A small image autoencoder, trained from scratch: encoder activation relu.
Rows from block 13 of the encoder of a small image autoencoder, named by matrix and row number. Rows with one number belong to one channel. Each number is 500 + 40 x the weight over its row's rms, rounded and kept within 0 to 999. All counts start at 0. Numbers have three digits each. After the name is the row's rms in percent of the matrix's.
Before each channel's rows are labels from the 100 images, of 14976, where the channel reaches its highest value: "patch colour" is the nearest of a few named colours to the mean colour under the peak. Only what is clearly more common there than usual is listed. The data: photos of plants and fungi (iNaturalist). In brackets: how many of the 100.
# sq0: squeeze pointwise conv (encoder.blocks.13.sq.0.weight, 256x1024x1x1), inputs 172-257
# e10: expand pointwise conv (encoder.blocks.13.e1.0.weight, 512x256x1x1, transposed), outputs 172-257
# e30: expand 3x3 conv (encoder.blocks.13.e3.0.weight, 512x256x3x3, transposed, each kernel summed), outputs 172-257

patch colour: white (65); pink (25)
sq0.141 192:500498500501500500521500498531500501510499502539500619500500364500662500500500500500589551599424500500500436500500563516500500499500499500500500500499460467500534500501359553501500500445622572500437491705600499449493500499439545493463500500500501500496603500
e10.141 177:493493493514495494496495489493546496503497475497496492576465493473498480492488484493417499505337444497509427506495493498523494500494497480490497492491492621532403529498494495518494493604494491417494446491518494492603559510495476495492502499494494492492494494
e30.141 211:410513513509510485510511523511512515524511514517505501518516494492505511509333548514505567470515494510509509487513478499509485501570500517487484506513507517505512484527518512511504509509505512512487511523517502481516512514511512483513488509509479518620475512

patch colour: brown (76)
sq0.21 185:500500501499500500544500501374500500380501503405500486500499563500537500500499500500643565484663500500500609500500480520500500501500500500501500500500462538500455500501535537501500499516639574500558449327477500502547500500453519443461500500500498500514473500
e10.21 192:492496492502494492490491490493528492492493554494492494411468498582509516493516491493481492599625569494525459494489494493542490495491495566494495490493492503548552494494491491459493494515494494586492509494413490492442488475493615492491492491493491494492493495
e30.21 129:418510515516508501509511519520501517512529514508510518516516515516504513510339545519489584475509489516516493496521527519467516480588501504506490515513505510500520532523492505510512514510512512511480509491512502513504515501508517467516521510500507509606498516

patch colour: white (63); pink (32)
sq0.205 158:500499500499501502506500502585500500600500499357500529500501450500648500500500500500431567507507500500500397500500559517500500499500503500500500500501487679500548500501455465500500500454336348500541432669528499542480500499504499435478500500500502500486535500
e10.205 149:488487494551491492502493494495499494485493475490496489725550493571474507493529543488491496389408490490605526483492492485520493491491492624495489489493493575456516482490493490538490498440490495527497560488504500491560436507496580492495490492492495494494486497
e30.205 158:411487510510506489509521516512523509520508511513504499512516485509509510508334542512448572489510497506519473484520486494490512479580488509489482514511502522509515503516516507501513506504509518513506504482509498469509503505510513494505464501510487501620490501

patch colour: pink (26)
sq0.133 154:500499500499501499546499500532499500448500501304500485500499550500507500500500500500496524617457500500500376500499502527500500499500502500499500500499458519499529500501488532499500500395574493500459493796539501528430500502527501470414500500500502500592455500
e10.133 152:495491494493493490493491495488490489489485453491487487548542493544471502495512639492544486510409537489651386495488491488455492490490488530493490489488491578462468518490488488540492489497488493640490523491544491490624419551489507490491487491489488490494485488
e30.133 120:409513524498512498510511523513502506525516520510510497507515503497513510516334536517457557507515493522509475479501479493495470474574518506488501509503513504512523497527513509498500489511502512517482508469520507480524512507509508516524492501509488520603527506

patch colour: yellow (42)
sq0.100 182:500500501497500499452499500441499501580499500719501501500500461500463499500500500500626672580501500500500535500499542546500500501500499500499500500500452448500565500500533697499500500739805350500548535281536501517493499500477459493573500500500497500466566500
e10.100 191:495493495480496501490496492495482495489495507494495490593570493560556512491474445492601492551658520493455515509494492492541494492497493501496492498495495468539617515494493494560495494369495492523494468492574498496476541471495540491495497496495493494495490494
e30.100 134:422509497504505520505504513508507500538524509512518466509511474505506501514339550513453548457515472509513481491513487481483526464586504509505485510503503505520511491531510516521495517508497515515448498468510504486523511506518512496502457515495524515599488508

patch colour: black (59)
sq0.37 188:500500500500499500480500499488500499795500498435500604500501657500668500499501500500636648653384500500500464500500512486500500500500499500500500500500550563500497500501484547502500500562374647500556636478641500462510499497625526587509500500500496500575531500
e10.37 187:492493495498492495494497498499559498496497455497497498401579490404515488496523488495461499545542490498475611495494497496552495499491502488494497494499497553391565501491498497511494494632495494509495478496554494494587572472493447497494500494495499493494497499
e30.37 215:408508519510510517515505518519512508502520512516510476509511490474512507507338539513491568487509492509503486460522496529510473491580503510485488515508505508509513492521508507515522522507515511510497511498508501526515513511514508498514495510504504508599502512

patch colour: white (95)
sq0.143 168:500500500501500500505501504589500500595499505485500557500500501500626500500499500500368547435524500500500541500501510481500500502500501500499500500499668621500580500499464477501500501476748638501459540567554500619504500500386513489543500500500502500446480500
e10.143 166:491486491508490495487491493490480486490487446487493497552490494474464477491523517490501493471466471486628474493492491494447492490491496733495491491494490528443433529493489495508491495530494487510492511487565489495504524505492570488492493490489491492488498496
e30.143 189:411511506514518490509499513510515506512502509508503474512513487500514498523352539502498557482508483511508541483504513491505485486583490511506497517502499511517521488500507503500520532511509505503485518514516498470532515510518512489510493504503503507595496510

patch colour: brown (63); black (26)
sq0.218 164:500500500501500499476499503462500501478501501434500543500500554500539500500498500500521661667473500500500702500501419501500500500500498500500500500499549418500539500500471594501500500527382610500558532387654501489555501499719397533554500500500500500610518500
e10.218 177:492496493545497494495492491494588493494496522493491490503622496469471496490508480491399494583370460493368615496488498494494495493491494437497494493489493488555599493493495493552495498527495493446493515495601492493409604482492488494494494495495493491492491491
e30.218 181:413511515507514515510510517506514499522506512506506490509516480495512511516336549504488567481505484506512514497521492494511504502577517504507489510505505502518515492517513511491503498504513509516503503481514499494507511503517510473514517503492499511615524515

patch colour: brown (68)
sq0.10 156:500500501500499501513499495497499500560501503771500484500500514500366501500500498500442523597422500500500523500499447451500500501500501500500500500500590500500459500500717547500500500342799615500557522616560500560487500500364508581450500500500500500575501500
e10.10 172:493495495481495495490494493492533491491493460492493491425550488589454482491471486491583492603426460496592475502491492495430494494491491390496492493496493414428559508490491491436493493635493492501493502493537492497475603494493504491496492492495489492492491492
e30.10 140:411516519513517483510504518508522508534502515517509485513513501510512512505335535504510564501515472509509486487512507509477513526581499506488508510508513517505509485522511509506504493515504511510494504472495495491511516499511505469516504509503518507570486507

patch colour: brown (79)
sq0.168 188:500499499497500500547499499597500501454500502455500451500500428500530500500500499500664393408563500500500541500500531574500500500500501500500500500500515592501501500500608504498500500552553652500446566466441500529532500500662416482635500500500499500539393500
e10.168 210:491490491477491491490492493493471487491493472491487491612545491555549506492565508495467489618486577490362497486488492489533489489493492561492489490494493550493658473489490488495488488514486490520492415493492492488568545493486568490488488491488489490492489491
e30.168 175:419521527504507568510502516506515508517512498514508495507516487485512502501339552502478562470518485508499492490516486481506508504581531510500512515501507514513504498525514502487499572498507495509508515494506497454503515509508505498500461499498505513589483509

patch colour: black (53)
sq0.191 170:500500500500500500617501499379499499493500500581500475500500466500628500499500501500686511413361500500500488500499485504500500499500501500500500500500751575501469500500483576500500501595459487501438606515534500487542499500757548548532500500500501500474487500
e10.191 164:491497492514490491487489494490498481491492532492491492610527493425530490491531509488617489632520547494466601490488488492479497492491489522487491490492492575536399515493485491501490493410496488454489524492537485491501574490487563486491490487494487490493489488
e30.191 168:410507510509505501505516515513503504527505498513509496511506499486519510519330542508473568473507487509511485501507483486520506482587506510495485510507512508513517510532513510506518509509512510501526510504519505492517509512508510486515467510516485511602505510

patch colour: black (41)
sq0.45 170:500500499498500500547498502495500501739501502547500523500500531500587501500500500500515550450426500500500660500500487501500500500500501500500500500500617609499521500501676401502500500565287660500385524344622499506493499501742501472415500500500501500528582500
e10.45 164:492491495521492492492494496494477495492495467493499495582658496463456489497510429495619500574387504491482688493493494498489494494493494468497496497495490508529521493500490501486498496418497493426494555494541493494467662466498446494497498493495497491492496499
e30.45 181:410506511512513506513504509514508502527521509508509485514507477480509505510336542504500560479514499515512501475504468506483487492586506502502485509513512506508512497514512509513505542506513507514499510495510489483509521507513516482511503500497502502626518505

patch colour: black (51)
sq0.136 126:500501501503500500454500503520501500603501502581500577500499515500612499500504501500476663578504500500500516500501531475500500500500501500501500500501666505500506501500398721499500500501484590500519599615630502441500500502603531567440500500500499500541591500
e10.136 123:488488492462491491489492489490512490490493459483492488596572488466528471492466464495557489548497534491452585500490488489501492494489491479496490491491488495512419527490494491523489494362492495502497493488552494494534632488488533490497490491492490487488490490
e30.136 129:407511514505509476515501517518513500525512505510507482508510486480513514512326543515480561486515479511515496496504483498492508491577499509512509509508503510509512502533514511499533514511514516517496515511512508498517510518514514494522510509507471513610511507

patch colour: pink (35)
sq0.97 210:500499500500500500532500501473500500537500501488500570500500419500639500500499500500603484426433500500500546500499542480500500500500500500499500500500494659500533500500515401501500500578550498500462523696480500487484500499387577455610500500500501500427523500
e10.97 205:491493487539493487488488490493489492491489463492488491635598491463469515491483485489395490587465558492489569481490492490494489491491491467487492492490488669381561483492494492554494491464489492528488526490659488491527653500493500490490492493490488488492491489
e30.97 169:410515512512502497509513513509519507520506508510508467509503496510503510513339522515438572470510494512511470487510489497492504450582487507471474507500511507510503513518517517487512489505511507516519511499507505462509500509512508507503480503523490512594517500

patch colour: yellow (26)
sq0.147 152:500500500501500500476500500422500499282500501540500466500501663500579500500502504500551466556545500500500443500501480481500500500500501500500500500500472577501472500500498495500500500461703455501580442569492500559477500502355595639478500500500499500485478500
e10.147 171:488490487477486492496484488487511489486487495492487487392381490513472506485520588491716486498617505490612503491484486488548490489484489591494488487485488503513457488491488490406488490501489490494494422488426489491521461472491574492488489485489491488488488487
e30.147 146:421513513516499481509511514522504506502505510516505531514506543513517515508347540509495559513505483521514512489510513470487482491581502510515543490516511512508522481526503505520498506500516508508467499469500489487516511512516518473513502516511499510603490515

patch colour: brown (62)
sq0.107 151:500500498506500500489500499437500500416500502600499467500499530500527499500499500500573316693551500500500701500501473513500500499500501500500500500501450436500530500500576475500500499695617601500593478449513501467583499502666503611544500500500498500550521500
e10.107 169:492494491488492493495490492493493494495494480489495496446474493483528503493566473496539494490745554495332625492495493493557494493492495531492496491493495501553685516495495495492494492425494494501496497491529490489443471522493595492496498494494497492491494493
e30.107 122:424513518524508509514507527539504498508515514509499524503497523473518505525340522507535572472503469522515525483509513499510511505592491512479514509514516504512504494518506501503509523515502515509447508484514498492487514510506513416506513524527509501608506500

patch colour: brown (61); black (37)
sq0.246 082:500500500501501500441501503408501499546500501488500613501498663500409500500500501500603627592441500501500572500501458472500499500499501499499499499501767494501568499500568662501500500420520615498546627459615500583519501498421525579493500500500499500570643500
e10.246 088:492492494538491488489491491493541489495494453489490489549616498435481482491511490487563491414416447491467559495492489489534490488489496482495488491491492535500492525489493489517490490395494491400489548491517492490432640504489455490489485491486489494492490493
e30.246 078:408515504506508495511502511515511514520514506512510471509508492475514511507339548519480556474521485508516524499516471508495517492580516494516489516509512523518516495530521510505526514506516514512536509511516502501519517513506504484508521500512493511614524505

patch colour: white (100)
sq0.203 149:500501500501500500493500500590499500304500502563500510500501479500596500501500500500457403589523500500500414500501449437500500501500498500500500500500572516501560500500488465500500501437581353500481644699542500446552501501407521511580500500500501500576592500
e10.203 136:496484491534494494492496492491485488493486497480486489563415483529512457487510532494499482502678496487604544489499492488465491487494488667491485491489490671524485503485482482555485490584488491558488568490515486484594516477496486487494489487490496490492489489
e30.203 165:411506504515510500510508517510507507525521505510515481521508482479510502516328559512505567487499505513513502515507493485501496479581495511488514514506512514518507489528512512487510493508513507512491506508519500468512506502515507479509509520513482504596518523

patch colour: green (47)
sq0.121 167:500500500501499500545499499602500500599500500563499619500501547500368500500501500500579299548504500500500520500500518536500500499500500500499500500500430492500488500500683581500500501592416513501525449431484502623481499498283598526375500500500504500471475500
e10.121 192:494495494499494491492493494494471492492494459492491493371353492543494506492555524494451494457616602493575407491492493493455495492492494416495492495492494655520547509493495494481492491479491492556491475492474493495625485528493582489495496493493493493494492492
e30.121 160:423515513505494509502504515509510517531497505505508475516501535523502507516356532501446563541504501518509464497505494502497449579590521508498511507493517499505499484509507512491503510514504498501479512492499493410498502508497505491511497517509480513623522513

patch colour: black (50)
sq0.226 141:500499498502500500510501500377500500736502500570500506500500438500602500501501501500533762305519500500500555500499557498500500499500501500499500500500717442499509500500518600500500500484423598500500580360528499415514499499685557525587500500500501500505498500
e10.226 138:490495491493490496494491492490526489493493465491491492617623493459507524489479531494521492646499539491580649495493489489512495487493491427489492491495490590400544507491492491545490489443495490481491472489621495495564530489492475492493494494495496493490488493
e30.226 148:406515508508514483505508513511510505506510509517513494520513477480508510515317542507478562497508504517500481489505485477510483477604502505475483508509513508512513516530516506492537499509519509515519511507508498495517517503516517502522496511496498509611501508

patch colour: black (89)
sq0.254 131:500501501501500499557503500550500499488499499560501446500501545500574500501500501500400510373586500500500632500502503482500500500500499500501500500500373519499494500499699394501500500530520550500478489377448500647520499500579504535486500500500498500600412500
e10.254 134:486480487481490489488486487485502482491491468484489486459590483556529532488564591487616489606466505483589471483491484492500487490483488505490485486490486413529704497489486490463491486509489486640484491486593485488444643494489581488492488487488487483486489487
e30.254 164:409506511501507485517519526512504514503509517508505510513510498512507518512323535517524558491509513503505486488520498483498509508581486508480495504505519509512508494530509510503519496502501508516487507500521495481505505513500497473502519505516492516619498506

patch colour: brown (65)
sq0.123 140:500502500498501500568502503567500500598501499625501446500500584500467500500502501501536570479479500500500448500501535502500500500500498500500500500500435430499508500500613482500500500542452655499501503471504500698451499498462687510453500500500503500442488500
e10.123 147:488487485475487489484486487489530488489490488488489492532479494538499511489513601488530488352390491488636530493485487491498487489488488516486488488492489444464510515487488486496488485591488487600487484489526487492499397534491550490485489487486485491489489490
e30.123 115:409497520504512526504510516516510507508509511511519537516508526516508512510336545504481556520512470504509507487504482514511485478571513511487530516507513503518506487519508507511524511509508513514482509489524513457511510506516503506515497503517481517597498514

patch colour: yellow (35)
sq0.56 190:500500498499500500493500499478499500563499499624499583500499474500685500500500499500549777490545500500500467500499543549500500500500501500499500500501585565499566500500410655500500500477370556501404535617451500616566500499509562537633500500500500500505521500
e10.56 190:491496494548491493490489494493466498493498507495495494577554495480500520492493503490368492605586531496552353491494489493509493495493494520487492495494493504537344515493498492491495492347493494443497472491521495493409652476494541496496493491490493490491494491
e30.56 181:412513504517507503509513520516503516502497506510504511515502505496513509512330549513475561471513501514513510501518496541508516460588504517503488513513516512512512506542507511483519485513510512501507514495509500473493509513508515517523472510499496510601491517

patch colour: green (53)
sq0.179 210:500500500499500501486500498476500500463501501652500422500500517500402500500499500500658357568525500500500548500499495525500500501500499500500500500500424465500486500500497516500500500455689335500577497474643501494561500502534469577582500500500505500507558500
e10.179 216:494493491480492497493492492494403490497491556494496494569511494521573542493493418495499500508615479493338520497495491493559494496493494525492496492493492432572523501495496497521493495518495493611495519494500492496586568484493492493493492493494494492494498493
e30.179 181:411521511510509487508512514501519520525507513517505496514516523496516509495335554511479567494511490508507476504515514487489502520581515516498539516504506508511511515487520517503543487517514514503458504498509493514518508520519507530512487505509492519607500509

patch colour: pink (48); white (41)
sq0.171 141:500500502500500499464499505456500500393500505344501549500501542500534500500505500500528473345572500500500567500500494531500500500500501500499500500501529564500582500500488455502500501727588516499372554376588500447590501501584450382540500500500492500520575500
e10.171 154:488495489522487494487493491492505493492483478495491488590596493522541516492467550494457488567485500494466425488493493493507493491491489537487489493493491595498529492495487494511491490461491491512496501487532492487325510454492391488495487489495496490489492488
e30.171 146:413511511515522517493514522518521505515516518503507518512518504493511525502342519515500548493508489499511483492516452481484499525574499505516469517508505502518507507521508508547528512511510504504489497517510504496513507500502507499516492512536494505613502517

patch colour: pink (47)
sq0.217 132:500500502500500500501500502590501499510499497370501562500500438500785500500499499500623351345445500500500421500499583571500500502500499500501500500500441524500510500500469535502500501789549408500435595575517500543516499500526482436543500500500501500478588500
e10.217 133:495494489531489493488491491492463491493492496489493492556475490493490511491481559491491498556610493488469553496490490492452489494487489556488491490488488661506398501491490490543486491443491489557493492488531488491469644508489608488491493490495490490493490492
e30.217 115:411510511507509482493506525516526519511522506517509474512509511504516497516337541514478567497516505506509450483508459492499459479593511507488495505510508507506511509505535502512515490505510504505535500517508511468517507500518503517509450504511487505601491518

patch colour: black (99)
sq0.22 186:500502500500500500493500500482500501435500503723500559500500603500625500500500500500590802403561500500500593500500474516500500499500498500500500500499507421501501500500642541499500499427478601500501512454442501515503499500600508587491500500500502500591424500
e10.22 167:491495488502489500487486488487534490493488454492490493438592491456493486488499612493679487511659570483511468488486490486532491492486488546486489483483490503437672500494489495414490494542496482408491459488533489490529609522490547483491483490489490489491487487
e30.22 241:409511512509513495519508517503513516531520506512514507511507504504511514504324541515494571480505486513507515499507488490509509484585507506509495511510510512507517493533503516507500490507501511508510511503504505482514508506507519476514500512508513508600495525

patch colour: green (39)
sq0.118 086:499501499506500501496498500475501499473501500625500434500502460500820501499502500500708614672487499500500620500499548569500500501500497499501500500501425615501472500499600650498500500633414433500469394426570502484499499500635576536470500500501500500431552500
e10.118 110:493493489519492494490495490494469494494494570491494494667514495555515532493492458493370494562548525496531545495489495495525497496493493433489494493494492551453402516495494492504495491457493493587494436494473496492449422512494581494493493494497493493491491495
e30.118 062:416503506519505491523512514507509512513520519505521444504519516504506512508333528517464570491503488517517454490522490469480450540573485495477485521509521507500517531527506514496493509514509511515524515503513495466534512494520508500511479509520468504611494507

patch colour: pink (46); white (43)
sq0.142 112:500500502499500501449500498358500500464500502492500493500499643500796500500500500500427560535540500500500638500500492508501500501500502500500500500501529406500574500500495566500500501583585367501518490575518500483548499500304433523591500500500498500489583500
e10.142 110:495493494521492492495486494490504497494492487493498497672535492530504495494488415489410496588534448492439568492491491500536494496495497493494493490495496576508596496498493500504491496565496493598492604489374491496575468528492327496492499496497497495493496494
e30.142 120:411504509513520504522519510506519505520524505505510460508501484489514521513334540516507564494516473505511483498512481494483528509604516531528505511513508501512506503543515500503511491501513520514477510490521505491505505503515502469518525508497504513597522499

patch colour: white (88)
sq0.11 176:500500500502500500466499499518500501550499501601500550500500527500603500500501499500463366550497500500500513500499502459500500499500500500499500500500468563500567500500490581499500500547643584500472497580493500450540500499473426505608500500500500500508529500
e10.11 167:493491496541495490495494495487533487489491426485491489610484490459485472492441483491437487526433451492458593494489494487521499492487489577494493494487491595452581510485489481462490489517490493592492561495469491494500640489492493487486482491494492495486489491
e30.11 226:410516518509516504525522517513509497516504513505517503507511507482512518516331542507499569485512487512515474503520490507491491474585512510490505510506523517504506500540499511491513448511514516504526512506511504494503511511513504473517507506509522523614495512

patch colour: yellow (34)
sq0.255 202:500500500499500500588500499544499501435500499603500415500501503500705499500500500500672441426551500500500582500500524484500500499500501500499500500500560517499521500500529440500500500611280583500502510394462500547490500498477563515557500500500500500515462500
e10.255 212:493490493455494495492495494492497494493493507492494492482484490476564530494484613495510492468523512492494575488496491492509496495493494486492492493491494391605515483490490491556497494518492494616493532491501495491416421511494594493493496493493492494494493493
e30.255 166:418520514514511572522516519510507519523509517519505513507522491501509516505344538510479539525504467516501461492517542510524494492574471515508474507502515513508525507512517507492467492515510508506445520513507493469508513516510503489513475518507479519586479515

patch colour: black (67)
sq0.8 114:500501497506500498566501501540501500440498498324501406500498636500523500501502499500572568479655500500500545500501528560500500500500500500501500500500433488500502500500644480499500499662447653500506569437370499523569501502702503524481500500500497500443458500
e10.8 133:491490488496490488485489491495502485491494543493491491466600489582505484489511466485565491600568534489486507496491494489502488492488494502491490490489486593656502504487486489535489488619492490547489490488475488489512417546490497490485487494490490493489488493
e30.8 165:413505518505513494511511519508516504561524507508516496511516482514525501531330543511483570484513484510511488509507498508486500478582489514500510510511511527510523491519508506494505510502515508505482517490516488479515508516515507505514474501508502513610474514

patch colour: brown (67)
sq0.170 187:500500499498499500517500500454500499472500499478500549500500636500299499500499500500470476659612500500500583500500475495500500500500500500499500500501585384501521500500688655499500500383479669501554583744516500566486500500420570542395500500500505500529517500
e10.170 185:494491490473491493490491494495525494495494448492494494487583489501501487490502581491634493474533485494525521484492493491472494492494492566490492492494495455513580529494491491476493493628491494571492479494509495490483537519495376495492490493491493491494492494
e30.170 172:409515512516502491518511521503521511526503511510509483509505517493507510505334526507523564497509462510507499517517509509500532490591490505511495505506514517519501484534516512504522497506502515506487511494510502491508517507515509472515529516512495510602513511

patch colour: pink (47); white (36)
sq0.38 098:499501498502501499574499505565499501410501499423501450500500560500698500500499500500474240431577500500500617500499553516500499499500500500499500500500378661497562500499544511499500499382644567500532438648443499541511501499513565522433500500501505500533473500
e10.38 107:489492486512490488493491489486486490489485518485492492573436495547544497493552548489483492369587481484545581483490494496494488491487493616488490490486488667618570517491490493502486495602492487501489524489486487489540346526489561484495492489485486490489491489
e30.38 126:410505513511508477517504527515518517514515514512516498506513495487505517528326551510473546542510503500512513489521511555482516500583487505488475513510509510509518511534492509501482514522508510508503506520498491490485500500500517482511483510507495513583472513

patch colour: brown (77)
sq0.102 112:500499501503501499509500502435499500542500500309500602500501636500703500500500500500458526491421500500500464500501522489500500499499499500501500500501543612499568500499472613499500499515680624500590617618565499490502500497387447425517499500500503500548600500
e10.102 114:493496492531493495493494493496555496495494519492494496571587488426471490492505533495481495560444421492350592490494492495523489492494498521490497493496491516437568501491496493462496490481492497381492564493612497488555632477492387495493498492493496491494498495
e30.102 092:407506517516511480512514510504521512521513513514510459512509493500507516517324525518487568500514479512518516493503482492490502491586496508507491505511504518520508492516507504513530511504496508508481503499513502491509515509508509463518528508500502506602518501

patch colour: white (87)
sq0.180 182:500500499499499500513499498602500500514501504531500494500500479500797500501501500500415407654460500500500527500500548485500500499500501500500500500500674543500513500500626336501500500538637464500512456670533501547512500501450465498513500500500498500530571500
e10.180 175:490495490544486488493490494492511491492495460487489485534487493550478517482522537494471490630562538488544467489488490490537489492491486546496487483491487659555393492490491489470497490563488489468493579486537493489434570527496465493488487488488485489487488485
e30.180 229:407503524511511500499508511516512508511507510508506488514501494490509508512346541508524564488511471508508531486514514491510508489579491508493476516503503513516518495528511505503518512510507504506478500480516509477499515509510516475511523509499512506621495504

patch colour: white (100)
sq0.251 125:500502502498501500541500500603501500376499504622500673500500410500808500500504502500670519460552500500500366500500601548500500500500500500499500500499551576501527501500498468503500500613626515499507344372561498556477500498525417434513500500500498500470524500
e10.251 118:498485493524489486488487495490491486491489500485497485708468489563504500491513444494483484585476518490526479490493488492484490495490485570490492494491492667507469501491487491556490491378496485593487571487487491499609427520491500490489485491491493495498493487
e30.251 146:408497506514508497502509511509509514514503516511499535507504505481506514509351548514481556489507506509503494480512465506499501454595491506501480507506512506502515475518498505481504521510500508502475500505497502466494514508509512516519464527505494517577496509

patch colour: black (91)
sq0.195 167:500501500498500500593498499519500500398499498499500571500500661500552500500500499500405354635587500500500548500499534534500500499500502500499500500500682496499550500501649427502500500478440670500527520447466499476507500499428602297584500500500496500596472500
e10.195 173:491491491486491492483492493492527494488492471494490488428638497565515532488569522488669491528439493496613525487492493490508495488491493434495495493500492460512512498493496492510487488609492495519497537491512493496481572520491383495491492492492488491491493491
e30.195 192:413510512515505469515508508505511501511506508511509525513509495513513507511328542505496545500508506512510515498509509474498490489569515513497498503502507509516504489523513507483514515503508508519464512489515501493506524517515510486506506510495518506613510508

patch colour: black (64)
sq0.83 164:500500501497501500537501498528500500480501499433500548500500557500438501500501501500583583459602500500500735500500421480500500500500501500501500500501690560500458500501592522499500500614601570501519458479451500505543500504646487432498500500500501500588456500
e10.83 159:488485488520486487480489484483500490487488515489484485471646482497522499488510497490611488632490525488521586482492485486534486492486486628483489490484482402553647489484487489484485486607486486595485586489538488486475576478486527489488486486490485485482489485
e30.83 146:411515510507512493504506513508502504544506514513516503522500510487516512513338536513517561501502490510512476500511499505503521497604492510487493512512510513507514501522501508483511496509509519513516502489512495496506519506504506472512509517498515499595518508

patch colour: brown (61); black (36)
sq0.30 152:500501499502500500591499500503499500491500500397499396500500541500681501501499500500644485521505500500500483500501580528500500501500501500499500500500600522500515500500625480500500500594582570499428565346435500611507499501712553430512500500500501500496471500
e10.30 160:492492492494495490484491494494496492493491466489488492461561492471539522492531732492530495585550562492548589491489493492487493494490493530492495491492491500463698499493496494517492491511494492582495499489511494489582482499491616494493492489494495490492493491
e30.30 131:415501506506520482512516528509502513517517514506506520505508511516515513510340545505446567500503480509511437533509494519498529481591509502470491511513506505509517502536495511505512507517515512512527512536509505477509509503512509519518468522502486499612497495

patch colour: brown (62); black (30)
sq0.156 176:500501500499500501551500500576500500663501498628500546500501438500537501500500500500557621544577500500500463500501548488500500500500500500501500500501656581500524500500462508500500499649467555500503533474458501662501499501608476485543500500500505500557522500
e10.156 180:495496497525494489495494492490458494494490483491494491595530495540515541493501467493541492471603528493563614495491497493518492494493492435491494497495496532478535519491493495517491496399492494484493455497566494495528613471491515495493489493493493491492496492
e30.156 178:413504512512518494524508510512511528512511512515522501507503497505499508530337530514516566475495512506507512473499479474487465496578467508497487503518509520505516513527511509485507505508504513506515506481522506461520516501507517502518503501519475502597521508

patch colour: white (90)
sq0.35 187:500500500499500500448500502593500499564499500509500445500500296500550500500499499499511369527615500500500575500499556532500500498500501500500500500501583694500468500499583593498500500494656670500471547812497500564525500499462470436625500500500505500501478500
e10.35 182:491491491473488494486494487495481493493491489493490496511463494540520508487482499487587496527419551493583485488491491493463488498495490585485495494493487706508567491493488496495494493526497489537493469491454486485518511537486436490494493487496494487492493494
e30.35 228:413515513511519495510509515504510513520517509506515497516511511481508511502331539512459556511518506507511493506520505501482497499581472509496513514512527512511516507512517510495519502510507525515451503501508493485529505514509506496514507498504507498597493513

patch colour: brown (83)
sq0.47 165:500501501499500500470501499453500500583500501680500640500500604500375500500500502500449552770497500500500578500500529461500500501500501500500500500500657424500565500501627653503500501528366659500515593599674500389517500500462461526546500500500500500505533500
e10.47 172:492487495525488487492490492491505490490490454490492490704554486434476480491471408489477492490586462490429496501493490492557491490490490547486492488494489376529625494493491492541490492471490488394496505489533487487429583476489420488495492490494489491494492494
e30.47 172:413508506510514502508508517517513510515508518511510475517507493486508514496333547522504563470507487511504515477513498474502516479589499505520499522501512512509514513523511508488518501508509509506502515505506497489509505509514516475518516506513497513618494511

patch colour: black (65)
sq0.1 141:500499500502500499586501500587500501678500499439499396500500541500388500500501500500615489612565500500500445500501535534500500500500496500499500500500555480500463500500572491499500500420509523499548538431460499629478501503538604501522500500500503500464457500
e10.1 147:488488487472485486482487486484544488488488447487485486507443491512504509485527475485530483483517532488633566486487484490491483492479484541490482488485485520531581516491488488533487490603489484561489496484581483485506568502487594484492483487489488487486485482
e30.1 168:410511520513509498515515517517515495512516508501514510511509509490507505505333543520477553487508494507513488498514487509486507488605498501510513528506511512514513493534521504493514492501517511508533506499517502505526503498507506505508483501516466508616527511